A small masked image model, trained from scratch.
Training: muon at rate 0.018, 20500 steps, batches of 256.
Rows from block 5 of the encoder, named by matrix and row number. Rows with one number belong to one attention dimension. Each number is 128 + 32 x the weight over its row's rms, rounded and kept within 0 to 255. All counts start at 0. After the name is the row's rms in percent of the matrix's.
# v: attention query, key and value (stacked) (encoder.blocks.5.attn.qkv.weight, 384x128, the v third), inputs 0-127
# proj: attention output (encoder.blocks.5.attn.proj.weight, 128x128, transposed), outputs 0-127
v.4 104 [137  80  97 184 130 124 127 162 170 150 168 126 103 139 132 122 148 166 192 165 133 137  95 140  75 146 123 167 149 161 129  57 139 112 125 112 159  64 152 183 114  99 121 124 141 116 114 200  68 118 133 150  99  75  94 110 179 110 114  82  78 128 111 124  88  88 129 127 144 142  66 102  95 150  88 146  90 104 124 114 148 196 171 122 158 103 102 136 169 159  70 174 128 113  87 113  53 168 133  93 118 131 131 173 113 123  98 170 120  91 121 134 169 114 145 182 130 107  80 165 140 128 180  90  81 163 137 130]
proj.4 095 [146 130 128 101 114  82 151 100 165 164  77 151 205 112 115 113 108 181 127  87  81 133 125 149  91  93 122  79 131 182 105 118  94 150 166  97 146 106 140 136 111  91 141 169 124 124 136  94 101 128  94 129  92  82 111 166  63 154  79 150 117 181 129 121  99  98 152 113 142 103  57 169 135 151 103 139 161 160  88 154  84 110 142 144 134 104 100 152  89 100 182 181 149  76 155 127 103 190 110 144 153 116 153 160  97  81  74 106  78 167  82 121 156 137 134 168 172 118  67 133 122 143 187 159  67 138 156 135]
v.5 104 [151 115 182 179 145 126 103 127 119 134 143  54 153 195 135 135 172 118 173  90 129 154 136 186 116  88 151 110 176  83 137  98  84 151  79 131 141 119 107 126 179 105 131  80 142 120 124  76 125  50 159 163 181 126 122  95 132 140  46 114 162  92 147 143 139  97  72 134 139 149 108 139 166 158 142 101  90 157 159 108 130 117 138 166 132  95 145 118  73  89  97 155 108 125 105 201 141 152  98 201 109 159 148  99 100 116 143 123 200 112 153 150  94 171 135 109 160 112 158  96 168 196 119 123 108 114 126 118]
proj.5 098 [148 160 228 178 109 100 171 106 150 122 156  76  85 142 154 160 116 156  83 171 140 145 187 114 103 144 114  90  82 174 142 192 121 132 125 135 155 117 128  70 129 159  73  70 110 161 121 142 166 158 100 151 113 109 138  92 148 131 165 134  75 163  92  94 148  90 164 152 131 139 119 115 203 146 163 155 113 123  67 117 142 124 148 147 135 135 126  90 180 141 138 213 125 116 116 121 162 136 100 105 120 159  87 101 135 150 112 118 145 158  74 122 146 151  98 210 126 112 207 117 155 155 142 117  97 129 131 153]
v.6 110 [158 119  98 114 146  61 167 140 148 148  87 168 126 152  38 115 130 145 143 146 160 174 154 155 100 117 140 135  69 130 193 148 127 149 138 159 128  86 166 112  93  72 112  97 116 130 145 106 107  88 147 110 222  73 130 117 144 147 149 128 182  89 180 135  84 109 119 217 144  85  96 115 140  93 134 137  84 167 124 171  74 132 135 140 128 162 135 121 130 122 114 120 105 131 142 135 117  81 145 115 113 100 177  75 115 139 129 122  77 110  61 162 132 176 135 135 160 158 124 148 151 123  80 110  60 166 163 170]
proj.6 103 [137 188 110 116 149  88 136 123  73 102  98 174 136  80 117 162 142 117 131 105 148 129 100 142 148 110  93 115 184 123 103  81 145 160 102 135 120  89 152 133 160 130  43 197 168 109 106  69  96 164 102 126 154 111 173 106 125 108 155 126 139 101  76 173 116 115 125 117 128 148  88 159 100 140 134 191  77  28 120 103 116 129 148 126 118 164 137 169 177 101 102 175 160 143 140 155 178 155 123 161 118 126 120 179 120  75 111 117 130 161 138 131 107 148 115 127 155  75 120 108 122 144 121 172 180 198 156 210]
v.7 096 [ 86 129 128 145 114 130 173 150 139 152 136 138 145 109 121  87  95 165 158  70 116 125 130 132 130 143 130 129 154 153 171 128 169  70 105  63 136  97 182 114 110 119  91 133 128 161 110  78 146  97  92 166 184 185  63  54  90 191 191 105 157 131 120 108 129  75 119  96 149 113 141 164 108 150 157 113  90 183 119 116  47  84 130  85 113 105 175 118 115 159 138 141  90 148  92 143 102 165 172 139 130 127 119 117 140  97 107  99 190  60  79 165 126  88 163 155 135 161  97 164 131  81 136 146 147 110 104 160]
proj.7 087 [110  66 147 142 127 139 179  70  41 116 130  90  74 110 214 132 133 155 138 163 127 156 149 152  99 111 126 111 123  69 157  97 107  71  98 143  94 140 158  57 150 108  91 140 151  76 141 138 124 125 163 161 140 107 122 119 136 110 154 124 129 146 124  82 113 120 182  73 106 133 128 102 113 130  86 167  87 164 197 123 163 153 128 139 145 109  98  95  46 125 105 166 113 152 162 158 103  85  99 116  94 134  93 148 125 127 142 161 108 176 137 159 223 126  73  91 102 104 126 131 142 170 120 108 166 115 127 152]
v.8 109 [119 104  80 134 127 123 114 147 122 154 145 178 132 125 144 117 162  76  69  83 166 128 126 107  92 189 169 116 137 123 181 134 153 152 112 150 159 159  99 131  90 160 192 119 118  87  64 127  96  98 149  84 155 105  93 117 179 124 125 133 162 156 134 115 146 104 169 130 121 155 181 169  87 101 148 164 112 136 126 174 111 172 175 154 157 103 146 154 120 165 175 119 156 170 163 110 100 176 163 119  37 148  77  81 139 140 124 110  84 133 129 217  55 145 153  97 138 139 166 148  87  90 157 153 132 117 156 153]
proj.8 100 [182  94 104  82 134 204  92 163 196 149  76 155 147 114 174 132  68  63 121 139 130  88 101 102 115 117 106 112 128 118 115 134  95 162 126 100  93 133  83 165  92 135  81 126 124 138  76 200 117  80 115 143 149 149 106 127 131 123 133  78 145 146 141  47  86 120 123 148 117 157 156 131 150 128 123 103 155 163 100  64 122  74 111  97 129  56 168  92 130 154 136 121 146  79 154  83 160 151  97 150  95 149 130 130 102 129 126 100 148 124 144  70 166 155  93 127 153 128  60 117 181 174 128  85 139  93 160 111]
v.9 097 [100 134 144 105  99 125  79 112 132  91 134  94 145 147  77 124 119 114 132 171  92 110  53 133  95 119 158 145 135 139 126 117 161 119 205 123  86 121 159  87 109 105 104 129 117 109 124 112 150 134  90 131 111 101 172 173  84 137 144 119 166 120 149 178 159 152 109 167 107 181 103  86 122 120 110 191  98 137 157 204 125 137 122 149 157  71 117 143 152 125 109 142  75 185 156  57 110 158 192 149 130 120  66 131 156  84  81  70 116 151 119 130 137  36 105  74 136 154 108 153 125 162  69  81 124 159 117 155]
proj.9 099 [ 78 150 175  99 123  96  82 129 126  77 101 106 147 134 139 134 120  70 118  99 118 162 149 104 131  23 122  60 109 167 147 119 122  70 138 104 144  96 149  89 137 105 113 141 101  66 138 160 120 147  76 133 128 130 124 147 128  86 131 101 146 124 119 178 132 147 166 128 108  85 130 135 115 117 125 123 144 202 114 133 173 159 155 160 106 123 156  59  93 110 181 122 105 191 131  75  61 112 139 152 164  84 175  63  94 161 123 149 128 127 157 184 142  70  99 108 145 146 125 132 138 157 107 144 104  72 190 151]
v.10 106 [ 65 161 128 130  83 114 172 108  70 137  83  91 146 171 125 114 154 104 148  84  86 125 156 128 151 122  57 100  52 115 161 110 162  89 133 140 139 151 163 102 132 111 181  73  94 134  67 102 117 183 158 109 124 123 130 142 166 171  64  90 160 163 139 156 114 103  95 134  98 150 113 121 155 129 145 158 149  58 136 128 128 113 151 120 140 124 145 157 114 126 116  84 181  34 110  79 131 104  89 126 116  79 129 106  82 162 134 153 115 142  78 160 116 142 112 171 134 131  70  95 170  95  89  91  97  89 101 136]
proj.10 102 [115 143 137 148 163 195 114  74 122 175 163 120  82 136 177 157 166  98 125 139 146 178 145 141 145 131 126 106 207  89 134 149 161 112 143  79  97 136 194 144 111 148 163 124  91 118 183 166 142 177 142  67 166 176 118  94 155  69 103 176 145 165 146  72  60 130 109 131 123 135 146 105  97 150 108 121  78 201  79 140 156 136 117 163 123 122 152 142 195 110 142 153  65 113 168 108  89 143  89 134 107 138 139 134  84  82 182 167 135 105 133 147 120 154 124 160 104  74 100 108 152 107 141 124 166 123 152 151]
v.11 100 [ 97 177 146  99 123  68 135 154  99 194 124 108 154 102 145  77  69 157 156 103 135 126 123  94 118 129 123  97 134 112 142 103  71  96 100 145 134 105  69 125  71 175 148 139  87 142 143  85 163 158 171 123 111  86 137 143  88  77 105 170 149 195 125 134  82 100 120 102 102  89 125  97  72 162 146  76 150 144 105 152 144 103 143  94 114 127 109 149 178 100 113  87 180 128  88  66 105  78  63 138  98 160 129 116 103 146 167 150  73 185 125 132 152 101 130 131  82 113 173 103 111 118 159 114 184 164 167  96]
proj.11 105 [172 112 123 120 121 112 119  94 156 164 105 142  78 121 168  98  75 146  94 136  82 131 139 126 160 158  80 118 152 106 163 130 129  82 105 148 160 105 136 147  76 103 124 142 191 104 169 161 123 133 121 127 132 134 121 127 106 129 147 163 104 100 103 122 151 125  84 156 205 141 118  81 114 122 145 127 179 178 171 136 110 108  99 166  91  93 140  71 116 193 165 129 177 190  94 140  81  84 172 166 111  48 152  73 159 124 160 135 168 153 128 150  97 144 139 196 158  86 208 181 117 130 152 157  79 118 113 134]
v.12 101 [143  90 123  40 137 122 102  89 122  76 165 178 140 138  82 147 116 102  86 170 104  71 137 140  75 104 143 154 133 121 111 164 100 152 137 122 145 109 132  54 157  81 164 129 133 136 131 110 188 130 169  85 187  49 123  81 197  99 149 100 154  99 105  68  80 187 165 152 116 126 122  92 180  87 132  87 167 128  75 142 155 117 105  97  86 116 140 108 139 142 117  96 102 140 108 111 117 113 116  91 128 123 172 121  97 112  84 163  80 157 117 123 119 164 145 180 118 176 171 128 124 110 131 120 130 108 145 185]
proj.12 097 [ 71 100 115  97 169 158 126 118 138  97 142 117 159 103 196 127  69 175 118 170 111 139 146 139  99  92 147 164 152 181 135 152 153 111 100 111 159 180 172 122  67 107 147 159 156 143  97 119 164 137 128 147 130 119 153 148  88 138 127 109 153  89 104 115 113 130 109  79 164 189  75 152  93 150 148 116 195  63 132 166 107 129 163 147 105 115 120  39 125 168  81 114 125 141 161  88 181 145 105 119 111 166  73 162 127 128 144 155 122  83 157  73 100 116 174  51 189 122 147 131 119 122  87 175 131 120 135 160]
v.13 101 [155 126 119 136 121 124 113 116 157 115 138 149 124 124 105 130 176  53 131 132 140  21 105 161 182 151 116 154  93 135 157 167 143  93 102 112 146 110  80 127 117 120 182  92 128 156 124 135 122  84 114 196 207 159 137 153 157 157 143 110 146  54 170 133 177 116 122 119 129 127 106  93 165 155 114 165  80 126 166 152 103 151  97 135 117 126 153  77 133 101 185  75 155 166 120 171 142 121 134 174  86 129 111 105  86 111 116 193 155 120 129  95 198  91 176 140 132 174 114 138 152  77 168 110 106 189 135 156]
proj.13 104 [139  54 138 147 100 118 150  98 111  91 181 207 104  98  74 124  88 124 104 144 118 117 112 168 130 163 159 124 146 132 133 200 110 125 108 108 154  99 135 150 149  92  74 143 145 135  97 143 138 159 198 183 117  86 121 146  98 183 206 139 100 181 142 100 141 138 106  93  95  84 179 113 154 106  69  78 114 122 117 109 152 156 131 118  92 148 100 150  80 108 133  98 108 108 124  95 104 122 150 151  82  53 117 103 125 142 124 134 109 120 120  92 111 118 102  58  91 157 184  87 171 160 127 114 186 100 116  87]
v.14 089 [167 157  69 158 133 123 149 133  72 103  88  78 132 181 121 101  96 122 148 122 191 135  92 140 133 113 131 159  63 124 134  87 120 114 144 114 163 154 149 144 148  91 103  99 109 156 101 156 194 203  91 126 162 161 135  96  93 142 115 101 128  99  63 123 146  90 142 160 175  72  79  99  97  72 153 144  80  71 176 108  94 169 110 133 107  88 130 112 177 110 133 161  77 134  88 159 114 129 148  53 146 146 158 108 112 169 147 115 168 120 114 122 134 148 108  90  58 167 138 110 174  94 131 160 103 132 125 160]
proj.14 105 [139 171 170 164 109 101 120 105  95 181 143 126 129 137 108 119 118 133 171 152 101  83 133  57 153 192 152 169  95 156 103 151 151  92 213 145 150 155 112 146 122 156 114  95 105 131 202 131  70 161 108 131 154  98 101 103  89 108 101 176  86 184 145 181 158 126 116 150 141 141  85 146 101 148  93  66 132 150  86  85 134 101 139 150 141 159 149 140 160 170 127 205 160 120 130 138 149 170  88 117 173 151 188 105 160 162 143 147 120 137 105 152 110 166 150 156 115 159  93  61 125 125 192 106 130  96 158 102]
v.15 097 [131 100 112 212 145 168 119 136 116 121 143 189 108 159 179 141 109 113  77 133 104 130 103 132 121 149 184 156  99 116  40 134 172 135  69 113 132 143 108 149 105 118 149 109  96 100 132 135 117 129 149 172 144 134 123  82 139  99 168 129 133  97  99 183  74 171 118 155 129 147  94 140 144 116 137 147  49 156 110 122 144 140  88 175 143 100 128 115 184 117 100  94 139 107  65 162 127 169 166  82  80  94 144 137  95 157 151  98  51 173 116  79  92 172  94 152  60 130 111  99 138 162 152 158 133 155 186 108]
proj.15 109 [101 154 117 187 113 152  77  68 133 135 123 138 104 135 121 166 124 177  95 161 134 142 111 101  93 193 152 165  65 102 146  90 132 144  80 121 107 121 163 135 149 192 149 176 123 119 148 111  85  94 107  95 156 147  74 101 132 135 132 136 148 110 141  96  88 126  94  83 151 114 150 102 163 150 140 125 168 136 151 183 118 152 145 157  82  58 103  64 165 181 131 122 127 108 120 219 125 114 156 122  80 157 169  83 132 143 159  86  97  53 163 139 120 106 139 174  62 129 140 123 126 146 105 200 122 146 101 121]
v.16 108 [105 136  86 163  54 155 105 122 167 163  91 107 120  60 126 142 156 164 139 138 150 178 121 125 128  77 170 124  70 179 162 122 147 146  37 145 132 108 109 102 184 128 122 109 147 157 108 213 130 129 116  91 154 106 103 117 188 121 137 120 158 179 192 117 146  55 109  97 111 112 142  68  68 111 144 118  91 100 147 149  99 165 116 114 167 107  92 156 103 137  95 145 144  97 142 147  90 151 123 139 153 160 127 126 121  85 132 166 164 126 143 184 121 188 144 160 105 126 110  71 127 138 137  80  91 132 130  77]
proj.16 102 [151 131 134 166 138 136 119 135  44 144 169 150 120 145 158 146  51  99  85 128  79  95 125 103 146 159 180 231 125 142 119 142 120 119 169 152 163  98  85 191  91 124 107 113 176 120  90  90 136 133 166 101 101 167 142 168 124 197 127 131 122 160  88 146 124  99 105 219 111 120 125 182 114  99 138 112 122  58 147  91  96 108 154 147  85 121 191  84 119 123 120 121  79 152 126  78 138 107 103  95 181 103 107  98 107 132 105 105 159 135 149 128 159  78 120 137 115 159 170 117  96 123 178 141  99 110 134 129]
v.17 100 [131 130  83 152 190 124  64 130 149 169 162 101 135  90 146  92 134 158  80 173 120 149  85 173 131 130  67 127 117 112 137 131 120 160 115 123  82 105 130 155 213  88 124 106 128 125 153 133 151  92  79 102 132 155 133  87 190 148 138  96 159 110 174 145  71  92  95 127 128 146 168 118 121 142 130 126  77 147 135 138 128  82 128 195 133 128 116 105  65 176 131 132 123  83  97  78 168 144 185 175 129  96 158 123  89 100 131 157 136 119 109 117 112 149 162 216 157 154 117  71  76 138 114 112 145 212 145 124]
proj.17 095 [ 65  58 145  98 169 127 100 110 118  82  87 113 148 149 112 133 145 130  99 201 131 101 136 118  89 113  93 162 133 212 123 117 115 164 169 111 142  76 110 145 116 134 154 155  98 129  81 123 118  60 107  75  94 115 199 155 173  88 123 181 121 130 128  90 117 133 100  95 146 148 123 136 124 109 166 168 155 132 143 112 116 129 136 115 127 130 154 100 118 127  95  45 163 137 138 112 239  86 150 162  92 142 159 120 120  86  84 110 114 167  99 108 107 135 181 159  99 163 116 116  91  83 174 107  96 164 131 138]
v.18 090 [134  94 139 117 119 193 114 100 137 128 106  90 123 171  96 112 115 108 110 148 111 117  96  99  89  74 135 154  67 136 176 144 136 157 145  78 126  93 157 109 148 118 146  92 155 178 136 108 103 155 142 136 123 115 129 115 174 131  83 128 193 107  49 103 115 121 115 113 124 173 119 142 105 119 113 125 121 172 151 115 130 128 146  99 153  88 131 142 123  95 167 185  83 124 187 165 112 146  78 181  54 135 154  67  70 107 101  94 192 121 180  79 103 119  95 205 162 138 162 166 145 120 146 131 144  45  96 150]
proj.18 095 [142 132 116 130 148 111 141  78 112 122 182 157 146 130 128  97  74 172 160 124  93 124  83 173 153 144 109  84  39  97  90 167 158 152 122 184 121 125  81  92 132 102  80 138  86 109 208 132 173 142 163 149 119  98 114 169 138 120  99 104 146 110 101 156 181 153  92 133  82 112 158 125 125 149 116  88 147 113  88 182  80 141 123 154 167  70 126 129  91 126 131 144 173 118 161 103 118 157 144  82 169 135 126  77 158 132 150  66 102 111 131 145 176 116 172 151 187 147  99 169 103 168 134  95 156  95 166 194]
v.19 103 [ 66 152 106 116  60 142  45 152 123 107 160 134 114 116 132 160 193 118 186 118 127 143 190 127 145 135 134  75 155 106 100 121 151 111  90 165 163 207 124 139  89 148  57 109 122 109 126 131 106 120  82  96 113  93 121 215 179 179 101 149 114  65 111  90 123  60  84 140 176 182 187 176 136 110 116 112 123 117 165 113 118  92  63 125 169 105  95 163 142 152  90 141 117 147 118 148  99 119 125 132 136  84 121 142 121 140  97 128 117 155  91 139 151 107 113  94 137 111 166  97 102 165 152 113 155 129 134 154]
proj.19 100 [114 148  63 109 130 144  73  84  85 134 132 130  92  95  79 126 119 110  95  85 133 117 102 104 125 140 125 135 190 136  68 154  86 147 183 152 137 125 115 140 106 150 150 166 183  92 132 150 168 128 146 142 158 132 109  92 147 156 163 111 124  90 113 129 197 242 152 131 139 142 110 139 118 215 140 149  57 113  91 154  70 123 147  76 125 126 106 152  91 115 128  88 151 133 137 111 129 113 127  87  59 155 110 127 161  88  74 148 105 134 111 158 183 162 175 141 170 101 113  92 171 150 105 139  89 118 133 156]
v.20 107 [101 159 144 121 112 127 114  95 138 112  81 113 136 171 176 113 137  93 232 131 129 124 141 151 162 102  92 128 149 179  97  91  62 108 141  85 146 100 124 110 126 123  56 172 163 134 121 114 137 139 189 159 153 140  90 139 120 124 129 137  90 164 133 120 128 171 121 215 111 114  79  84 150  87 157 142 104 159 121 149 132 124  72  78 115 139  85  80  79 127 101 146 153 129 111 107 143 104  85  89  86 109 110 155 137  58 125 180  98 134 123 101 164 139  61  59 147 107 175 114 121 122 100 119 195  89 130 135]
proj.20 095 [189 132 114 100 131 116 143  94 156 212 123 136 123 101 121 117 150 143  77 111 197  94 168 137 134 122 121 141 132 120 152 142 103 135 123  79 147  90 151 115 187  96 107 177 122 144 137 116 164 104 122 106  67 149  92 151 181 123 178 149 157 149 147  99 162 150 131  99 168 167  84  90 153 196 134  76 153 128 153 121 118 130 168 147 121 113 130 205 160 150 146 112  51 147 102 103  73 143 124 151  92 146 117 153 125 164 151 114  12 154  86 144 127 111  93 134 160 111 107 182 178  99 106 126 106 178 133 125]
v.21 108 [197 139 165 121  88 104 177 151 105 111  92 141 167  97 121 157 118 106 111  61 157 113 165 124 135 143 166  86 141 147 120  42 127  91 111 109 135  99  87 162 120 107 115 117 102 112 128  81  84 160  90 130 148 137 115 113  59  72 120 134 165  94  95  99 151 116 185 130 155 129 164  90 122 159 153 134  63 140 158 106  75 184 108 124 152 128 119 176 107  84 121 138 138 159 149 142 101  87 101 144 131  61  59 116  91 156 147  78 128 164 149 102 110 141 128 150 107  99 110  89  65  99 119 146 127 213  80 131]
proj.21 089 [ 91 102 147 163  82 207 147 169  88 162  89 130 100 109 100 208 149  63 136 110 127  82 169 145 159 183 150  52  86 133  83 128 151 131  71 136 133 100 130 117 181 142 117 180 148 111 149 124 102 185 165  92 126 140  94 124 101 125 159 150 113 128 159  92 179 119  88  98 108 125 124 131 153 145 167 104 165 125  99 176 128 126 159 155 125 107 152 160 157 121  90 152 159 140 167 163 134 117  90 105 165 174 173 155 120  93 122  91 142 138  93  69 103 132 112 120 122 125  97 135 172 157  45  95  88 141 112 178]
v.22 086 [116 148 121 110 165  84 111 145 145 110 172  73 199 102 159 133 137 168  54 143 105 169 109 132  79 126 164 115 116 104 113 149 106 102 192 112  86 104  63 140  70 160 147 129  91 122 104 119 120 105 119  86 126 120 128 162 140 111 154 163  88 161 107 144 137 105 122 128 112 185 153 122 177 101 137 157 156 113  94 130  90 135 114 189 104 150 175 105  73 119 102 149 203 135  92  67 126 170 123 161 141 180 150  55 106 107 132 230 155 115 137 121 138 101 110  97 108 122 108 140 152 112  89 153 167 110 176  92]
proj.22 092 [111 142  74  96 152 185 112 122 134 140 171 168 161 183 123  83 142 137 110 154 127 144 114  90  99 103  98 135 180 123  99 134 146 124 140  93 124  77 142 137 120 136 116 129 103 164  90 109 125 126 187 109 115 108 108 146 146 131  63 202 114 102  78 126 135 112  34 140 124 111  44 104  90 158 127 143 130 101  38 101  77 119 162 144 136 187 138 132 130 112  77 140 156 134 126 124 143 100 114 182 126 102 117 172 163 122 148 188 194 121 118 119  69 103 132 146 119  66 148 147 133 134 101  84  89 199 118 136]
v.23 103 [ 85 145 118 128 150 158 126 144  99 171  96 191 102 129 158 138 199 143 171 156 129 119 142 158 159 142 125 151  76 139 120 143  93 167 128 177  54 103 147 139  82  68 123 126  80 116 132 129 105 125  79 142 119 108 122 169 159 157 126 128 151 114  82  75 169 174 167 104 141 144 161 143 155  71 107 157  98 194 181  86  77 126 135 157 182 116 103 155 118 123 140 105 119  79 125 116 202 152 131 169 163 156 112 188 151 118  88  71 110 137  81 151 152 137  79 137 178  94 121 163  89 121 136 122  68 120  89 124]
proj.23 099 [ 94 152 100  95  91 126 154 119 139 160 157  65 127 168 170 141 176 159 127 104 104 150  59  97 193 116  85 140 148  94 146 106 118 146 138 168 114 105 207 115 106 115 142 163  77  97  69 152 104  63 164 110 143 155  97 103  63 114  95  81  97 120 116 109 133 128  96  78 149 156 174 160 162 116  92 192 126 115 145 121 167  89 100 103  82 109  91 156 122 162 135 139 151 176 126 134 185 150  93 122 143 147 154 147 167 119 155 134 147 121 107 111 145 160 108 157 133 156 153 134 160  66 187  78 175  83 128 170]
v.24 098 [ 76 144 116  77 159 139 201 105 124 205 127 106 105 135 132 133 134  93 121 100 126 131 192  97 199 149 119 103 146 114  55 146 137 163  62 111 126 141 124  83 138 136 151 133 145 123 133 118 126 157 107 111 162 222 190  86 107 127 154 131 153 171 117 121 127 133 115 122 121  75  38 131 140 151 125 144 124 135  85 126 141  96 148  82 162 138 127  87 142  69 150 120 128 150 156 160 147  88 112  58  81 125 128 137 137 163 200 113  81  91 129  89  88  77 140 113 161 120 150 118 160  99 121 150 161  73 147 136]
proj.24 096 [127 128 161 133 149 156  93  78 115  76  72 148  83 136 191 137 144 168  84 102 127 115 161 100 137  72 131 119 150 172 145 116 162 140 126 147  70  77  61 146 100 148 148 119 133 120 141 146 106 195 146  83  75 193 148 119 155 132 106 124 122  95 149  76 148  81 101 144 156 144  90  89 150  89 109 163 166 129 120 151 117  67 135 134 176 167 133  95 134 125 182 125 136 173 110 187 120 127 106 100 111 109 109 100 162 176  84  82 120 125  89 182 100 218 109 136 119  99 128  82 123 161  77 145 123 173 139 145]
v.25 111 [169 154 192 175 123 123 113 112 143 144 107 108 102  78 100  85 152  68  73 132 140 181  70 169 126  76 144 107 173  97  90 152 102 141 152 123 140 100  92 107 171 118 149 144 110  84 131  85 152  57 163 127 102 122 105 104 155  69 118 134 154 113  79  97 156 173 130 120 141 175 127  95 132 132 122  85 152 166 117 119 181 170 101 135 137 101 142 128  93  98  93 164 136 134 187 146 155 116 126 101  80 179 144  92  93 158 160 125 110 188 116 174 141 157 185 200 133 106 106 121 160 133  61 126 151 183 105 138]
proj.25 099 [138 130 144  53 148 115 165 154 148 107 101  95 141 155 114  82 121 122  78 124 107 137 157 109  52 173 149 109 121 154  84 139 156 128 154 113 133 150 111  82 128 209 114  57 116 139 166  99  87  96 139 190  89 214 108 103  81 125 120  91 131  99 123 138 137  72  77 126 156 138 221 192 138 159 141 125 127  63  97 145 162 118 129 100 117 149 132 143 121 129 114 129 129 148 167 155 142 126 130  87  71 131  75  95 118 176 113 167 121 157 125 150 154 155  95 134  89  77 183 104 146 130 136 144 147 156 171 109]
v.26 104 [103 128 102 113  75 133  76 148  82 160 156 126 108 153 110  99 102  93 157 124 139 188 123 129 111 144 130 170 135  85 139 113 105 248  90  99 156  80  83 110 143 129 115 106  62 112 106 163 139 143 108 132 119 173 150 117  95 111 124 102 180 164 146  84 147 128 172 180 120 108 159 135 110 120 156  77  84 149 106 138 115 112 191 113 103 141 203  55 150 111 129 124 153  94 119  56 150 160 105 100 145 110  56  92 117 104 110 199 144 156 125 154 139 134 135 156 168 133  86 117  82 154 156 155 150 113 122 127]
proj.26 118 [154 134 124 147 127  86 102  95 205 114 140  89 188  87  79 102 163 118  73 125 130 102  97 124 145  67 115 126 124 130 167 118  99 121 135 182 123 130 140  95  73  99 137 113 132 101 168 111 189 146 120 254 166 137  80  98 118 170 150 130 144 108 184 151  98 186  87 140 116  79 140 124 146 132 172 112 105 141 117 152 182 118 156 163 126 154  94 126 154 151 141 140 115 135  95 138 169 134 148 108  67 103 196 126 129 142 140 149 120  93 120 192 127 133  84 132 148 125  90 189 159 111  74 140 101 123 132  78]
v.27 094 [142 187 122 151 155 170  76 155 142  98 144  65 158 166 129  94 111  67  64 142 176 129  67 120 133 210 167  97 172 134 128 122  86 153 137 109 167 131 114 124 109 139 120 193 133 120 148  74 167 144 152 130  85 121 164 163 102 152 122 156 132 144 158 152 101  59 178 130  97 123 173 114  99  76 160 135 153 138 123 103 104 150  97 157 106 138  93 137 158 127 164  68 124  77 184 131 123 168 158 143  94 132 104 145  80 166  84 132  97 100 131 114  89  70 126  85 165 128 212 144 127 126 144 126  94 144 126 133]
proj.27 094 [ 98 105 108 161 119 165 119 137 156 127 104  82 110 152 153 155  80 118 121 174 103 193 121 157 142  56 112  88 137 159 102  49 124 136  98 135 125 110 146  84 126 106 129 116 128 143 115  88 170 119 111 110 154 124 157 111 109 128 149 186  99 197 114 120  82 101  82  80 119 149 101 111 112 177  70 166 133 169 154  84  87 121 157  90 184  98  94 101 125 106 110 172 124 143 100 141 131  84 106  94 116 141 157 178 168 119 134 123 130  98 159 222 173  95 164 128 116 195 155  88 108 134  90 170 102  93  69 131]
v.28 094 [136 113 126 196 148 151 107 135  87 136 132  90 124 107 143 199 173 147 169 118 157 137  89 128  84 136 160 178 123 103 171  94 167 129  97 110 169 116 153 113 159 168 116 108  64 193 147 111 121  84  89 186 150 138 130 153 162 105  96 141 159 190 152 118 165 175 100 119  98 124 165  93  91 120  88  94 169 204 145 125 123 146 207 129 151  46  74 110 163 152 158 122  98 102 156 113 107 127 124 147 128 150 104 174 130 111 151 134 169 188 109 126  89  93  76 144 139 147  90 146 106 136 104 143 143 138 162 179]
proj.28 081 [150 123 130 122 137 115 156 139 146  91 183  88 172 178 135  88 110 109 128 100 142 160 157  69 163 134 106 151 128  95  88 127 122 165 102 148 136  87  96 214  89  99 144 124  76 150 129 110 137 159 104 166 135  96 104 143 154 100 166 183 128 111 186  74 117 127 160 124 126 144 146 141 125 191 110 171 163 164 169 157 100 109 123 138 160  92 123 123  67 127 156 111 130 153 118 121 119 120  53 181  75 157  99 157  27 137 152 147 147 124 112  97 188 119 138  96 200  98  90 120 127 138 111 136 162 204 128 129]
v.29 093 [195 106 114  92 131 136 139 119 165 129  84  37 143 106  98 115 119 136 122 114 119 222 114 115 107 113  69 100 178 129 186 112 141 138 166 112 127 160 177 143  99  44  82 131 106 103 178  94 112 114 134  83 121 121 148  87 192 134 192 143 112 114 127 101 186 141 140 159 118  75 173  87 111 142 123  95 148 166 105 159 122 149 139 175 109  53 146 166  72 117 125 141 126 130 106 119 106 155 174 146 108 193 102 133 139 110  97 116 164 101 140  96 116 113 142 148  98 106 110 129 100 141 193 129  81 155 125 126]
proj.29 099 [140 150 127 154  93 118 157 157 119 110  78 123 121 161 120 115 120 110 143  47 109 115  48 128 125 102 165 123 137 113 177 116  88 155 163 157 102 105 152  95 124  88 142 156  96 152  80  75 143 109 127 167 127 154 175 149 172 114 164  86 114  50 176  80 108 171  90  62 165 155 181 127 104 108 121 126 157 124 199 153 124 166 120 155 150 138 129 138 111  80  68  66 136 155 165 142 166  78  67  73 106 125 110 144 138 163 101 102 147 113 142 149 123  83  95 127 156 103 151 167 163  86 135 130 156 138  81  98]
v.30 101 [177 130  75 114 124 143 148 138 129 106  90 133  91 134 147 147 151  86 115 118 114 152 154  69  99 150 122 111  81 147 146 146  43 149 117  97 132  72 124 166 160 138 109 126  85  93 121 189 112 151  85 105  98 156  93  98 159  94 129 185  81 131 137 143  79 103 108 167 112 135 179 110 152  78 113  97 191 126 126  41 100  62 150 121 154 109 106 146 118  75  94 125 185 141 178 159 104 141 149 172 130 110 133 145 122 192 159 114 125 115 156 114 125  83 120 115 118 137 245 137 156 127 150 125 103 158 147 114]
proj.30 097 [116 120  95 102 107 116 132 113 173 154 146  81  96  94 133  87 123 113  69 175 158 125 126 150 128  80  56  78 115 119 197 134 119 139  78 100  59 121 130 121 123 125 169 145 138 183 127 133 193 111 127 162 107 192 116 131 114 105 171 228 111  96  57  82 133 114  69  94 113 113  72 126 162  94 130 138 112  87 156 142 161  92 113 168 134 138 100  94  95 138 150 104 155 109 129  99  91 144 133 134  78  73 140  96  96 108 103 106 145 130 122 175 141 125 152 164 113  99 162 185 106 130 139 198 125 144 156 136]